Rows from block 2, named by matrix and row number. Rows with one number belong to one channel. Each number is 128 + 32 x the weight over the matrix's rms, rounded and kept within 0 to 255. All counts start at 0. Numbers have three digits each.
# convs1: first pointwise conv (model.blocks.2.convs.1.weight, 128x128x1x1), inputs 0-127
# convs3: second pointwise conv (model.blocks.2.convs.3.weight, 128x128x1x1, transposed), outputs 0-127
convs1.45:122154183108129145149106130121101177097126197146048121126105128160108109180122117110119113137141143131133174182135165150101064136046077144100103179200145143108084122092110126148133092141160107135112112097134155178137122170240057146126146090122092121142105110167138102107162129106126059129121200118158098139134138175137159128095147135174103124137052176122125141147111088109154119129110
convs1.46:096146134107115144164085144131120092109107096071147097095133108105104098108131096151109157141142087067137143151116140091092129130149122086121122131137078143094091136125111134168062127130138039122127119140130103134135103096114129150160122103108118065136158118084086107110170115116176083146131153075142086161135132117070151116146140120157144156101128140154147138119135118094162114133149
convs1.47:089113103118126154190134131129094102111152136110123051141206073114105156125137106154127118121105156117105129103124139108136148108111114132134115132165133077127126160113145110115113082134146179110123104168108111093196108116140131159115116103070168147164113129125085139131104112185187141142138109096083122131199127124131112167131144096122128104144082080116144123126045146152085106189189
convs1.48:107089140159151170158088158127143137162099168123201100118138074161089132115159146157090070068099142198041139118096120097067104118092158121100146124103079109122195123140120102159078102100127094101107144097091112126173137142130119139149080155003061191160143120191110172136111188134139152083110141081103090105153146137095107122173069096171122132123096137148133108121138107120150112180146
convs1.49:072091136136113156119162156089141111083145124158160139148130161121113059123125108090093124104126125172081183123176178129079142141100139112148050139121130170075084071124152135109134193122114166065212134095181140123114111149135115131149120100159085146091084162137065099106119140136144081111108193140122129122130123051178111086158152136144131049143098134099114118139148168137169148123073
convs1.50:082112146071165194117120186170082117111130085194143133048087103111097105113099152154070085097184155140125118140123080086092117112124158157110123153171106123088186184130218143139144095087164135145099117112105202162122153121084136109134220128108135187115113124185052129128084220073102164158041132148112137149068128085149083142143165157108118053131161145182130095103177138123160169172147
convs1.51:101119133170136151115154067193131140158151103117155096153088121145179108104116085107161130148081124122168103142161145185213101167155135150118116079125143110056088053125121134160106097185136130101151135134142128178179089128122139137128118170169129151117169168073108090118090187117160164167090116086145165132129146120130188084122128165108132137077158135129180095103196088148121077156164
convs1.52:141148076150089184138146147142115101125190163100073169126122134111128150085132153102108164156124136129139191106094150093093151143126111133144178135123154064098217127097135079106104150173150207105131101141160079152094167124103103131160121189169134082120086102097125135128156095132170131145130177111106134130063122126104166108134124159108151118145177156157255162152131141106099141127146
convs1.53:115097073127121070137150095137123130110147125111129097176102067148120097121126170056140136132156145114139177103162152151153112053168097104130115155119077100116144080093104161104224126178069161074109170122137105154146145137140101087082139120143071138131161138188070140171112111137109126150114017160131162136092044156094140227132145124116159157134139106171056161109157179133155079138098
convs1.54:122108112113156146069126129117184149164113127096101199104195123090099145073039128130130126156171137130109124169153139150201118172123150107158185127131168113126158133142155126108071142205066117155115116113109064142192092167085136151161151101134146121150145158119120200117202076116179157113106172101126133134159133107117103090142164083160077098166126089192101117141138083120072103138154
convs1.55:147139162102080117196162130148098094094113137112131127107154124159094185124144171108136136064096132103119129118108094161116167115085082044064136150128117079033136144082113157068160103110112162151125105113137072127122113104130117142095092112054124150126080132086168078091177121054050147097133101136199155184119106126143135137149156106136131163125072115169061060129177222122118128103097
convs1.56:128146137116110168104071130120150160119098091145134122111129084121095195089147127161133172125163128096134133164137119110164148141108198194147164047159153090165100110104090185133164114082152114156159092162163057173189163121151174107131169134120159148159119151093021132115140105123120140124117129125100130094125127091182099137124121118134188182098093099103135094096156124137106120128091
convs1.57:090193161149100120129126144159139124104185191130146083171132129110089111165146127097116156116159154167109108162106137131116125117194143098126088097111147109148201125200089146200113129041138099131107106073139102137081073135125189123129173138128122097137124167172146110126097125152092121140082111168100121096094074130164196134097142077130120138126118118130151105124175144132153161137193
convs1.58:109065090136118126164053160079072144170132162148131091135153089098060167177111092104104207119113120100100139123064117130059111037129198094089174206136110103101106164141143118106146171161129126207144083120115065129153154085092113129125146103168116124183121163130162065152083150150112193138157133082191094155130147174179099174072096157114155088143084173037061169116072133083125127163140
convs1.59:168139151136187134093179165102187124157080103146083148125066114125185179147127144180155144118166071106108128088102151132061107137113144130182149062069150163130138077119112117128171117131144173126159100134076132093138079144087167129131114127139118146168063166113133098136141172129126160194185104155241135166122098088129177150161143174118108157085103149137130110104129129155112209120111
convs1.60:129118165106142124136122078088155160169097102092117031162193147094116085114142110127154148086138073113135125139142113113131072093162089108142192111112078127125140150098091069090109131155175101179147177118065152144117117121151187104114114110087114136161137079150178139153138185148200124168164150121164093141112146103082061168135172163093128161094125138112130198145096105139074103137113
convs1.61:119078101137140122122116185078183174088138153090120121130123143129114131134126121161135070128110094115153157120133132121089129111128119092168154127154151172083108147088138111086133096089113152073145165106205084113133130144133123131121202121119165078112176096150171107095145124157107156156161075125106138146093104175163159115130117153132144163085074163222087093166127145109158111081075
convs1.62:095159072137165213162140201074180198125152078129081070127169153109138130081124123087119151103175096130173121176131166106183163127145099142201163086113083138100173150100089114074139138174054181132120198108133161078202135169154173160069164138124115198088167171070101135133183083111124161120065149116118114157124070162080137140132143146104152095095096144138139109140145139077153136130133
convs1.63:134074132113121166166131087129148085193117146123240143122086027108173157166096166106146051111118160099110176122070135089162084112214115127120093124214110131115185131140120154090110120162117170106089112172165090127118175116061138108153135099133133165128162084104161147126156071081141133132097131120132167142119138106160095138117103107153148175182129132105164198143139188143132109165185
convs1.64:152150207092107155106151177116159090159165182141131096126084109038104169102167062137118069124177130124121081063082101119110172162149149012101139048134194095097115109144103126085124103102143144117126126141123125091113075092121099112171131093123154092123158107159182144110172105132130243135156132088138158184156133179127124112105173081106142204107120079152131131111091102125139184115119
convs1.65:142130135154143078138104157084121134152067147156130105093098170133210089145141163085108111098128100130099143086099120103155148077060139097123126129144143144155091095131077127196089063123102195082119122141155172108185127142142075078137076116161136076141146102122192173143132149176167157122116122157112135167123137105123070140179138117125132136142105135092110193148115060102116123109150
convs1.66:165112087089137164147148159125121191177105187117116097098127141107152111109153198180112131127154181171102132109148140142158108113070175145067115090133157147106173060203129151133112169146080124188077146132094127143111126121160105127115134135199181120154094141114088143138185142205152125138125119163128144120058089101137162110175146135199129145119086144112120100119151128090080156092095
convs1.67:103111103134159171174137106081144122144083078068087065164182099057107137212160113103137110163111139154139128106103151105147180113133118129134103099162133110108136177182186129096127107136119142193153193111130200115149157137116105087119151163118096114159127120066156138173145144117149098161160152143162166135172138131119074144135112083132140127089131137123122134186107131105142134161107
convs1.68:129113115101162098149134105128160154200091104098105114134079086115151152090106145144124152120188157145131133100147148139142080168170089116086137131141142115137110159129147143129122146138157113063082123215121140061077148159123096171139097115117119087116110152151103123135238135155114205143097105114153167147073129130128132152119110070124156166082083203165124117176094133176147135173155
convs1.69:148013109134092138138138109102155154096146114132143100130097099096053119118151151126114154099122143042127177138152067107136109097119160100187110120167086130159122161120148088116119123220083105138166110135139133164205120088125111111123072126157096115169130077130095141160172145109130173152074116088077162175099156123161063089103144094058124092136105133150107149159101160054112159170112
convs1.70:114107140124129073132125073126148078117095124118102136154200164125128169189089147085112145096098101157096126072128175110151188190179095076094130104107054106151186194131110102169105139123108129088132157140154110154160129172054095128174138145104135092115108079094118160111106183177076159160154113161092175111143154106160170058096099120145173145168152101093145130146198151160145120115111
convs1.71:087125114121093141117086078134127160112151148068151143126034125143130084134128123115137101121118072127112167107143102112117163119085094088159140144134131158139110110122104140082067084111120118142125149154201109129133178143184176175159157092185116135155165105126160096139170154131117130135142000126071118108134134151129149146167166161099120146120138129056135187138192115145163123127132
convs1.72:185152168168139082138120081152151077146133157117154111120110114079091123123087130151174168109145159114089136090146077124125115118128124133146139162136136099202106096108144154072129114162130124154158163168143124102105170130143132028164119155120137156159094194117062060129123110095125182128189096125143110104165140160104105144076126093115146128160139130156166123151066130118167098111120
convs1.73:135120106141104114137138110142163081168166140108124083089143079077117110123122133108059138117108141118000097088120122076056098154073200168074133168169125135162091077118123113078137179104087146069129135149239072203167143156079094131118089127103165141162115085145104135142081147151015154156093111128118130080103127108170111089135142140185153113063158137185123081189111144092065158137170
convs1.74:157132145115127116174094136172146121123112074134160092111135107091133087140179113149155159141149166143055128190133093117207171173145107162119146112156121097172141081125102068115137121105125135114135103097053145164109179090121159075152159048135114191170130131140103138099117112172097161138097124155086148135124117106085139163174158092139113138113161100144105121093109159132138086182116
convs1.75:136146118111151104147137130151145156096161117138151152105143121166123157157135096137165083079226149117111166156120121113110074136136170126106119144123118145152139118156131116158113103142118095098135160137105151152132134125153156133144152111145111118100153097127131134128105146148118189135147133127146163162136009121111130073125140090101117152146127078097106145130082142220106140111145
convs1.76:083100144109143233081120128074110166212167103121123101130058126093132163088155156131171167138150161166114147174145202137199127101138134221106148113121083184084146141111144162149143178111102166133153167176113140170111096116124148161113148074184098147118182071170063176151171152098115136166182118154088210118155135138082123122118133132094137101155123142189132115119140087102141080149112
convs1.77:094149135108176174082108169163126154085119153125149116145112168199166147127164127093119138114109117161159222156160096105144116070173115117120165127127067076131149169151150102068112096092101165138164067139095052141090121183101123163157105142159101196102110056171158134135118144118139105146149144065165107141118083125121127048160128116177153133196028127169101113088168091101126095163087
convs1.78:100150113135166083175129148157186154177120129155147102132110124092179184116133116093166134148117108103122134105147149140168075139153193160118191149163086187135169123119106203086141137117124116137115125129130102124135124133180077121108129099109106132096123112131111096144113141130120135108092132141102065149124142106127145105117105091097114128135146096170144103155123129117117147037133
convs1.79:100069147130088167097163090169161111154080104129115115120174124080113138168178182165119121167108109134152119124171146151101081122080103104096157132114137171105108152123164095078153158098140107099094130111114107149173129115137190165160144116161128169110074075124130125107186124091075147172131114124096106192148215116143119126142127143062140124098163093091116167154130039168183228112137
convs1.80:079138087105105153101150160121141089158149166076024102075133083114104139116141070072147184087141095079109083121127137151067110085103151161156177149190153147147121190161106130101115167156103162159136145100152142122147115112095119053131098129047120096090137096143125169119083094091065137144126170157130119148143156100128115124144151174186142138173120155154096103137178139108116107133100
convs1.81:137134136099155132152117041210178112152118103155142117087214129089158139155100073183170113148191179153121108091116095162124126137106153154115117109119127150096079156138125099135126078101157187067159145169108131095123121146110091138144160155146148107119116134146104149102076163118127102149135155175094108153110160133139080201143189163112123116117108139126158103170160185097154167126137
convs1.82:147049206115141153193142153150133131098117129142158123076144169088168134195136119137124084097110122092152116115188090148186189101096109113087104141117152159093181142102155159064069088138106045168121148135137195147089193134059093152154133099122072162155134156125164133141175092166138154137114138140097123120160127099183130195165130169091119114119119063096065155105175130155110160167146
convs1.83:128108101141175163117123133090130168123124150134140150166117159121141122157106186147089141176189176093065073121140104138145126110097087122070181113131159185145089089107120123115140110184125133051150108099199125139145118111135125127141134095182141150093086102130076125119076090102139136115109098102102122173105050132144115092121173156138111081134099141122129106068167132141103122165132
convs1.84:129121146113140112137132153092144102100114124165063103122086108125085143205151101113133132166150138164093167077185100115133140154112133096165122115114129124123130190154141201105130131112129145125090083130130136107124107140154118157148089129123127094148129118087092142065114126104087150108082118132099176134153114125078165138132193131101135150167142111091159164110150092104179113177118
convs1.85:113113113136116090131101122123121118103106182106136055107098102159120198042136126168140109135120127105110077150101148125081108148108136104133168083177095169134132122130139160114141150129119086127150082139127138110122124112123144130141166143079131040122153103116135125152098104181152156125153111108160185192157132142089061149101163156166086145165149161122183178159040134098107168141093
convs1.86:079141135109049070125140104103131096157161150166129144166153135139109125146164146121130167156116188122152195104141143169125152092125126150124142114173131088131091093143133123126112148125046158150099112131132130053150156102177098096154108083209150129031129075147159104099082182148128099126072134142109096073107100116144100120131118158150107127134139167131122192164175052084171090163124
convs1.87:120133105110134144123125161141134098116155127131193074115109136115155174134071162051178120147126115208151120116151152099104231170085169061129188102124071134113095118110089111138136140103161165191141155135172110057098116101090187168110168167067091230065142147133191172120137140101122131135128101121135102121116084168102114156088088118166158138142050109157158112127102090116153079131097
convs1.88:165120149123095069129150090113178101166094112124150127135106104146057111054097131130109137102095161151140141148064061179123094135191123125058173122181137145159157063117109145160089157113116150165158168073141149153214170178151143173113224126134116118159115166140094087118104140135109122161159076152110137090158174113140142129131127199141107136126177055065124118148099160159122191136158
convs1.89:131097131159110123117193127033170154131107106136184079112137129099107099070132156146191107115151181137097146152191129137178163144182107133109133061124144125120178075110140153086082090076163113108155130127154162125108117119103115128119095128058145144047166207093118143156134101160192042134089105172169114140138075091054151107124169117154110126118171132078112121118145087100142133128141
convs1.90:069168104098156127123146153064126197147157153122183162088112131177077136132128114121196187088096109121187091162129132068144110125136108152121114106108098097105120130141084151129142098122173106149162163125115071148156134137152137138140104119117157130110146194102104124125102118100093146153119123131166122116130153099116087156178125180117106124130148098103123128137127140149138119146140
convs1.91:141111105119140158132160210099112136141093116119176170105107148100113149075151146173117116084145142148096094139166107127133184129118188148159113123128146094100122135128175127157144101163091120106131133112142134150109112089138174124091142166135085071148147117169096057133120159109074105139077159154157093141163102060125140178105107103110131141085098083143146097115133153198096115136144
convs1.92:086139110132137072114106168141138079167100148074067189135089136208138183122152143116163191113146101123100162114134123162112144127147135129147112117124112191174089138155135149121139094110088068078163107103095123118120090158134122052078144144123084144139117101100137094141115133103090088145148117157088130156112116114089109141177116081134196069156163129167117049212123119136102168053114
convs1.93:132075129189163112145058075112118083165151117100133234116181112142051180184105123073134104098111062112145176152119118142064204192167255137237115185127206113116167119108143134148137163074177139110097191131137142133136142171149153115112118142188103155178091150155081138157129103134143153133138073052077102182166106255114146106119062185157115184152103076087088162098124152097103122192192
convs1.94:104183145157162103127103088145135092160121192053125074159182152139131083152106165209175128129133149138156139127094075189137181137113120164156135099121181176178119142092175140203132134091111205127136126111145141066129120121160130101123146123142083158163120082114092077181164177139078086109113138157132109196120091161113087109128107112098134093128151187106073066123103101162131130162127
convs1.95:096137135108124176138108088073126111107163108165116122113067114139126133172121146142157097109184159093143141162178129132133124067187186124125115097090158128176065117121040087108142136131130112100080127115111088158134149163168140136167180150089107177070142149101172154163121132111134147118131091134022183111240118120134118167143118095138141188104107114148137120123200108112159109168113
convs1.96:147136108173096132106161132218156171114195147107113130091108137138147118153114085080157185113148147004074137134098075099087122144104163071138163135099146132125130153137148136126121115147103153131122067114127047168142176140107119170082109108082109117209137105129076114098078209125132164137122081097141212123087117148136128072129130104126111143103137134082116107120098170183093137110146
convs1.97:113126109093157105173174162116089150157250146129103138084096134111140156153156093142183106130111138148058128103157181112117119098161129137112135169127173162115158124097106137131105120139066105109123144149126118138154120109136136122122148190129161161114125174126095150075132093133168118107169121105099119110099146136121188143111166144108091100131159105165136107124085155123151086150134
convs3.45:134108112122118147147074093177150151122110131131125097125125116128163062160101166074125125161122119143082180112152181148120076112089152149064174106137107166114151159115067094123151147122115154108119107118187138095094097109082132077136112123135121139137122063128135138154147164156111124094183088045180118153110140109171112082105115112108134085167157113168128175103154118139132148155112
convs3.46:131129149112123113109099127134115157122132117206118133161136089144113121183145142101099144135096136133156163100079148149127116115101140144179139123130107117091153101129149105149083126107081190123155183128164188113120118118203116097125095077125131092145116117095137147119087117141138145129145104129156145108106139112164121112123164123144133134077120151109108143111044195160111142148107
convs3.47:198097157149128120068120170115206130152178141107086124179186153148112110112129112074158079127116111148130151111115125142207136168154155085125131104183086099172113121168111072121084108120151091121110099129137117169071125145108154129113082089130076144145127108140092127176111128176102171148067151130086120140165152126138139147063075115155208138097081118113136069138154136138126137113112
convs3.48:093132182144122113138139119087159102169087154163020111132099127213124144090159114092073096113108190140145081153190090105078087068087143148128176164097123179138079166177091155167127076088107127149175151140104149242155134146139086166147158202169080091181127113155122142090070130095126080126110108111098073105102070070096140094158148104134127143134122053067128138103117124101171101128144
convs3.49:072116137119125164105105152166147091158135134120130123153114142145080160204126162140114140127133078144119143128126107077118171107134140156138132121126117140135183060162093071122174119117111123096153137114151120153142175145149129119104097176128114147122145092157159111107125171112147111092092157132132122101127132113118091144175128101158161132139090155050082155132145118131134155147124
convs3.50:116180103121120140139191118136126159125159176166144109115147062115148109134075125163156195039113150127118118154170100071130093104120159138181123123144120128118060182189121111151125095152139098113122188123128125135170087161109176138115083158175151121068085148192111156102151125155087090086028062130174072111137168102122139128159115141090094078159148094111116178155120158115087125128129
convs3.51:147124130150121096085131110134148157138118111081095136116158119162119143063130133159105078118123083143101123128115120091102130133153145126126135140134123155155140153119126116116140126146191141152169104141151115149101141186052121140101130152114177109104177116137115132143185087137104133113094121073103103153106157090108119130142171108100127156136099083093070121102166077157088104050095
convs3.52:116122106164114112095134137095127155156116154151137109159196155126042118116105120101139125127113109121154139154095110119160148113138087098150125197141138143112138132076074131119144120130101105142116112110126080111130069079134157124164178145118138135150114211181128112167106081118128128115125139163084126183080118146131098129145139149174145143158106147123027184111134097097116074139087
convs3.53:152103162119160114115121151119099087197154135167176071069100094106153104149165099195136109114124148147098083159138096163150079130189015176122139117132150135166090115147170085133166175122136136168160088114131095133110193140123096152146083155185142134081066107141091118154079183102203132180156103125128139158161102090104117118109085183155166191128101124154069113104085180088113111137124
convs3.54:084153107089142119163134130111132127133134126112142154151138122162091100186034154129090059140061172107141139130125079091199052087146154101138129115140158099158119104138094187123138102049076102064175103076133113197133122184131149144149190174159093161238166101080077142095163199130132135115140127111126199136150102141129126143102143158114125142151124106053100138140126145127097099139154
convs3.55:133145108097129144191092097130146139134163151179081111136136119146103128090149108150166157087132134095140051148156159163122114159074088138168154098116178134114063152090103157123109088106088136165161103080137174118126143117165042160052126163072204032089162139135149154165112166085065104124159156165108136171111127115120125095160157178064106155090110199113185128141115073113124128149171
convs3.56:129140141168097159089124118127077059167034124090167097159100166129124131098160172132097127125164151144114103158098156151138155078089171089140131134227119113115130113105116137106126184113103157081134183102065151170108148142139130158160148124107120142081152134133114087044113134072138153197178149138102099107084027167115127132120100124111135108132169075145072142065139183107122169127116
convs3.57:098065173129133098147130103120157127096145170135121149144112144155138105126108124183109059101115128165110157098140040174178151118137190113217151182120149128112104135155114101109163100119179090142175152141111198178132153095102140164084129124197119133174165155124136041193143100072077129128122105106107140111129186114117065099149147105138113103125098125138158070179096100117063123184161
convs3.58:081112114105136129151171164111189125150107184117129110187080197154127124131142118132133140187162133149078157116154121113138112137106120158165066086143166076098107155122101120187067182135133131196109078167106094148114100098109157160200135136150109149109197133103131030112107151202126178151166097174129140175140100156156121138173081123161146107114146064149138106161136172135135140125112
convs3.59:129056105144083083147114142146124108105133096083086208110078151088147144129091137127158134074186063122146153141119174043096152131064164099160115143130158112072097068131147160046095172185106159133113123149138108078134139135112126148131131126181094107136084162106070141120168138090134143146095104136168101134127176104111149149047128107158123127089129083142113131120149148122122076142168
convs3.60:099107138095167097112166134150119152127102136137108137159173123078071073128128138181209146094109133126094147128163066127122109133105125148170178161142130140093166074094095095180133113080133126098099095095152075110163095151121168101122145061094145173145157094135134127118144096104127085157145176137140177145161094113137116148150170134157171078189153109103105130112107155092113131207094
convs3.61:104127087146179096099124115124132129101148141074153172086128106133155101167130143155184174130067122149174136140111134158123139140162143149061167114125101111075121113111108160189154112071086086093132133120024139091182145142137159158192030079128149083124137077146127140124201145156110108084096123083142073151112143078113133144147124131160124139133117090139182164140024121133185139144094
convs3.62:144075143085116112143141135078080089166074072153159191125178116154132124147121113132160073113200099176135103168112135150109162167176112136140110142122145120089165138132207118100091130134095129145097148140106125148088055103153088114117128119120145155129075093159107098125142216158098169099183170129113111100130065161157159226157071092138140140168158147066132082126167111138136112139151
convs3.63:090123115151166091217170138082165077154204151115144145150155112135113069085088138141096138123146140125095155127110132063129111101127101140137140098126110140108131140138157094117082005092152145154081139077112093127128149089255130146114104102101094135115192135133121125151087124126154168115100126172176077125118124152128112122166130182145136139133141135088107159137144127121115146085104
convs3.64:120083119143044138194094140110142135103195160107136089180117194086188094135113100138111185117120116104188135154129078129106123108144142112084116141112125135090126157185095091099179106064134128145162100115121135122134155114120114115054199131129141162113131079068120160188200071138174155140157134191106100170114124135079103163116139131107151103131075159089158123166102082117157147113110
convs3.65:134137115117169221121165098119149129079165101099076168081128190086112092131111127102078063089121144149113096099170087094082188114185138107116152126132140086172123148139107121091090177165107108021101127181103114093081152142127139135113069152139117145119140113169188153127086144106143107145085127151109113117141139133152105114138085158128103152110134151086124118135114122138116130191184
convs3.66:132124114163148132160134141144152074192121144128120121179078110116080131150161180093085182083135161145148130102156126178113133119128091115105145073131093177166178099124148126139111088110122142108125082101137133028148128140143150157192107070133176106133206147183122123176102104091171149146115144158090135114148130198193132153045098118150159135108060037099081119115164141122227111084127
convs3.67:135137075213122094200130141117103147125125124123151120140142127150118144122087169090144128149110106141117152152112170091129094133057146211144056097127108138095126108103158131106099132160075129126131169137121129114089165108146128149116170136135125123175156119163119183147120155134083130116133106108127156074105099121117141109146113094087166164112158122138139158136135117106120101116115
convs3.68:117123110132187082099135097158089147102177189128152145099140135068128156121094175172190138084125151167095097105118102153182158104143131137138104164198060162188116126172149109162168142132133088168172125100097124130098140113093139154173111110141138108130108127139117143165122134137120059132136152110148195117167070141131157081177095096164151135131128093102179130117102095203216148149127
convs3.69:128167085123089092135119144127150121134168164117046143111125046146139147098133123175104112153169057155097100191130150112042165113101187127116095138163127148101158174091128105126139107173106103180145082120061147150102117105193088060168170125140147188087108162054215163123080112078139081122150152147150175124127140175104128159131165127135158115082121126107133063103174080075131140111179
convs3.70:173077124121096158120182173101119062112123083179109148121095142066114137097103109100148119125160139121139139093145146137186081124146167170140144142100162119131184094128144156129144042096099152181143127143183153136101108139213031145107159125138094093144118111107121148088138111135101123164137106081089101083140082121177102108171131119151108121131166153125125149114075137112109140049141
convs3.71:120125121113127160104107090124098133190112104098116110135133147126130106099098111168131078156131145089138184092157123094098143147169113112145136162170099106115185117140114167131162064147132102106092113119119132184138127130149157127139122148086176162130131121094140079147128169138102139117141147163127083142068159155097165134084121118157132120142137134128145170116116142140191123135107
convs3.72:058095157123169130149122110163127180098120090084095119088141116052143168077138185151139075071139176116150072108138119132124134103159111127086046135093157150145107144197156145064165123178160105102136125122175119109113128099107207164110130140159156106120124145129111133145117134164142080113134158141131184137129108126119140083211098066137105125095130201134128163117128144166141179135067
convs3.73:133124141124110107129140120122159148147132115109155174127097154115128147143124140148114126168141134101108126142113190133138144057084161093067176078097175140131113106088084072170144255087116171147098115113157163134119141052000110142108122124132130076158168169118108090139154110091065151171136140118167177162114147144124093142136122109114123044153149090151190131125075102131119132109126
convs3.74:159122134125084121128089170127161100124126132071136092176074108184153159131145121159106156152183166176094134129146142132107189144108112081119155128129189208151128125127208161097102124164090131161084114109112161147081151142088116110106067137154107094103190095154170149153137138181092122059158163103222170104158158093109197115076129082092085106062104105127117112137155073100134149104137
convs3.75:179203110132154125174143125108116167153158154143098140113130105137097162139115156135120146117159081180086167155103116113140127122136129113194154099116063104157087140133163120123075087138102101076123112140111123147118121101160109111197142144143126113154182112134170120136159133110141130125167157144083134169102028117098132204108084076155127135097103159136122139167098161202137107158175
convs3.76:132112158114137110099146128124098163124126142163135136128128102213128136050101139149164164156116173133123127130157169179184128124106095166127102079048129147152113075153154153192080171113144145181090142182114121127131177102104053128143115084185169034089135155143149170156132087054098138053103180103117152138102161156116117105105144121126126115183169102130129136148137069095108103158150
convs3.77:109105147136144158084193164123101161164138108187091104105144122118051146164158088151130118122123104135149139125168141102091077155075106119169143044126147121146189163098132135159171167153116109149145118180105085131071178128110146129146131097161145113166208126117161120148165154130143155162125167164109170113191097096145129097097104109109112076071061114119110168155111075106148198073166
convs3.78:152150185108173083098126095125095129110066082115143078127108099146182120150111081120135172095069117136107122155120108097086123144103149184123091176151134185085159125139135071137124110173115155118142126129152108148076189158145166095140120185184137141109139093100143101135107105134160097136129106150099121154110111130182140114154083123138125175088214154178119087088130116106139155129149
convs3.79:105137146183101088126151166134185124153125112196147103104167197215153155107118169115170188167164133082178204181185126096166078173072128079173130127152141072116080113141113065148102137118134148075097146112181073183116192129075108129125127131131109161131170132081093165153084133174163047105107098061155135137100118125117122147112164145097152090155113175154046123066132094178127167132064
convs3.80:138103124117062161185062116139148158120105114130132141138086137151106117074162125123137084092094166124097160160162086148143211201152167156115176122138140145070199144091127132070126247104052148076143137153143156085092154116000144143131104101074159119099133174080135151122120100116134104151120150134156136081165155134153081110098136148161137115116047143135169133156083126153147171120176
convs3.81:154096027122202159098124123172106112097128103154156112113159140119085101161119102176153135098203108126150108151115117144129113082093130089095192133140123095216139108148174131112150121129162101116124128113140126100105148110147104168118138154141100065086137102078115153144160089149118102130109178185142060152140172159103126050135153098166120174110153155214138168098128160131127094133127
convs3.82:098154203117136102060093132173103094117116159092132084092157097158137141154144128155148193127114094097106085130137183163096167163109151115148136136172070092134127186122097059149173093199162166087167160127178132153146118120119139109092107130122121058111136125173162131176142075152080152105096191095149155109140129129116160070152119157102089120125147134123113151058125183082119187106142
convs3.83:177127103115142136155090128105162118148116124181113184113159156117130110119137136156152144065143090168093095130125068143127124129071098141186116081137130132134101232132114125145069126078136107124161107138102130125155153116134158091141187100136193133122111186150134143127089162178154080128162176164179130125119062162132082170085105130177144182096218083112135071080179117181132126158112
convs3.84:142083142177173083097147158130140122112075155128137105146106065138190154127138169137119130134072168124186158166072111136120164098084099134134077143141087143119113087092134154079134127094138111135140123140162160105117140160138151084146174126170146064178147141155176095093134173096157149140153079115048140131168130130117127076120085125155104135096170207109146098121141097154151114099068
convs3.85:118128136137089109132159141117067105179142125180132071111120159125128157089120088121073150111125197074128137146156111185133153086068115124065097119086140125074121097176128069091123117123096117136146127114129101158137142118122129108128131114110105081117146125156116107117144124139120112144155128186144154112088166154110142099140078129117125106132095083136096172144161167119198096090174
convs3.86:101081111137090129124128130136160116146131144087099081128129171167146138214118119127097080142156155121129109129091136120115115151116073161155103132084160123139084208085179104156182161089180133106103108053114126137076120127046159081106135164154113148101160116104119128139129149097110182098134132081152174160152139138130112117124139127132141065178129073140135122130123174140124132123125
convs3.87:142083113133162117187115128109170156121144120149095101109117100144082221133111086133094113111096148177129105084100070150125094070151104171174157096109179157070157183091059119146116083049134130119194130133143150120130115173153154073096139128163155083229143152143138133142146082198173080174123140159187152102194111128106122142158063127133143150100169126093134151175134104097120168152136
convs3.88:139116144164084042145081150164123122163148121141108155079168127043097039111089084147134076146218135078157161142157117164090055149161217083140122109164092054109127161116093078163115095153133072053118168132239132119146140156117132188145124169160167110176089121147086128179106112137194095084156161139104108122061172167127235132113171089076136121128186115140130138136187156148132122142160
convs3.89:127138115141052173134154137208105057101135115145032131156135133168133157114125101094116136143105118091125144188128111089072181146135110153087226149102110098145133092181126165188171124174145117130146155104185088141149173149109132106118119130105121153100107127128084160146159114121125138101125136129086164102156148046143133096073136103123107121141176096134160085168117122126134151083179
convs3.90:108155114177115131102137159163116108111138141144175191144194153157111111168139174158135139118070096098155133137158103128118168166159136166095115137137107144108159128110140122177097138155197140147118054075079051138146133127170133145125206146146163124098139163149145126149165158159164113118093123194172128113149140115173114075135121077130074163176106121078109131112154122188029112148170
convs3.91:154133171141148138159143155111145128118143125133128171116160128141127138103172200174091084134211090137170111091110155116092098119180128118047097126111163160139153180124115116117125164134181155169097159128155195124171130118099081157158168095173157141137105105166132154136113149184099120133129131176099176110151120158064151153088121116175154172152041054135108137170121107146144107075120
convs3.92:118122123143090133115136154124147174127117118135149164207088121106093134065118147128128143105101157186145097116161156122055189151094149126167150168141075123160172189115186086244108141092119159086109115168115174075135125099097100114093088111112150088100111074115207121129123118125111109132188165080092071087097061104132100135110156090085067111115083115133158215108100096062079132100154
convs3.93:080102107133136143176158154104127101145173159111143118123216170145166122124106155150033145172110172094140196135142105057137159113184127118134168143155108105079142153096126110035092119094130108043095089129126164137102154140154074092105180145111176145132091099097118095166056121088170065164142094163135083144129174167088156156105063148102140118085111118129143057117126163141108167148071
convs3.94:142133150152118114097154112099142153083159093063089195128140094137101102139117099156193117156127129153156118106116158157089154157077111141105145156092120083140134170057097163063177034132109155097091170149108173148172134118168051139145127125187138130195166160167084111148152135138133156099105188095138133159128138164150084129119165168167110125154150089178121191104172107185121059165084
convs3.95:140142145122116182171118106155114098133155138148175170185127125120126118164079175139102145185093172130153088128157129142111093167178158173123100122142126168058084105143117117128119070153162060106148150087098168075172159155136196116128196145105107155158145146131127151058114160114142103120133122146124108122108193136152141132085120105139101150157217178070122107172000138097134144130152
convs3.96:105213159109132059111199092128126164145141095172058161158117089176146137129231182155142065133120108192210094125148183099066145131126165137112114072142113168121082048157133111126087118111128132118148050148166121091134068081077172117171104125128192131059124128143109097148142124080081115152159130166136152074072030138130125120145197125093109154152139170084141113195117112161115088129106
convs3.97:156111109099126135168088106117134186113058130139149122120167136078149171135121080125166109203147101154155128144122119137094068145144169149153129095102144094160143159065103126106105112146142059158081150119073182167122136093148107096092130067109132137104101109115120143167149119108172107121095127147162131151138145124134157091168114079133113138186146106126139163075179123162162105099148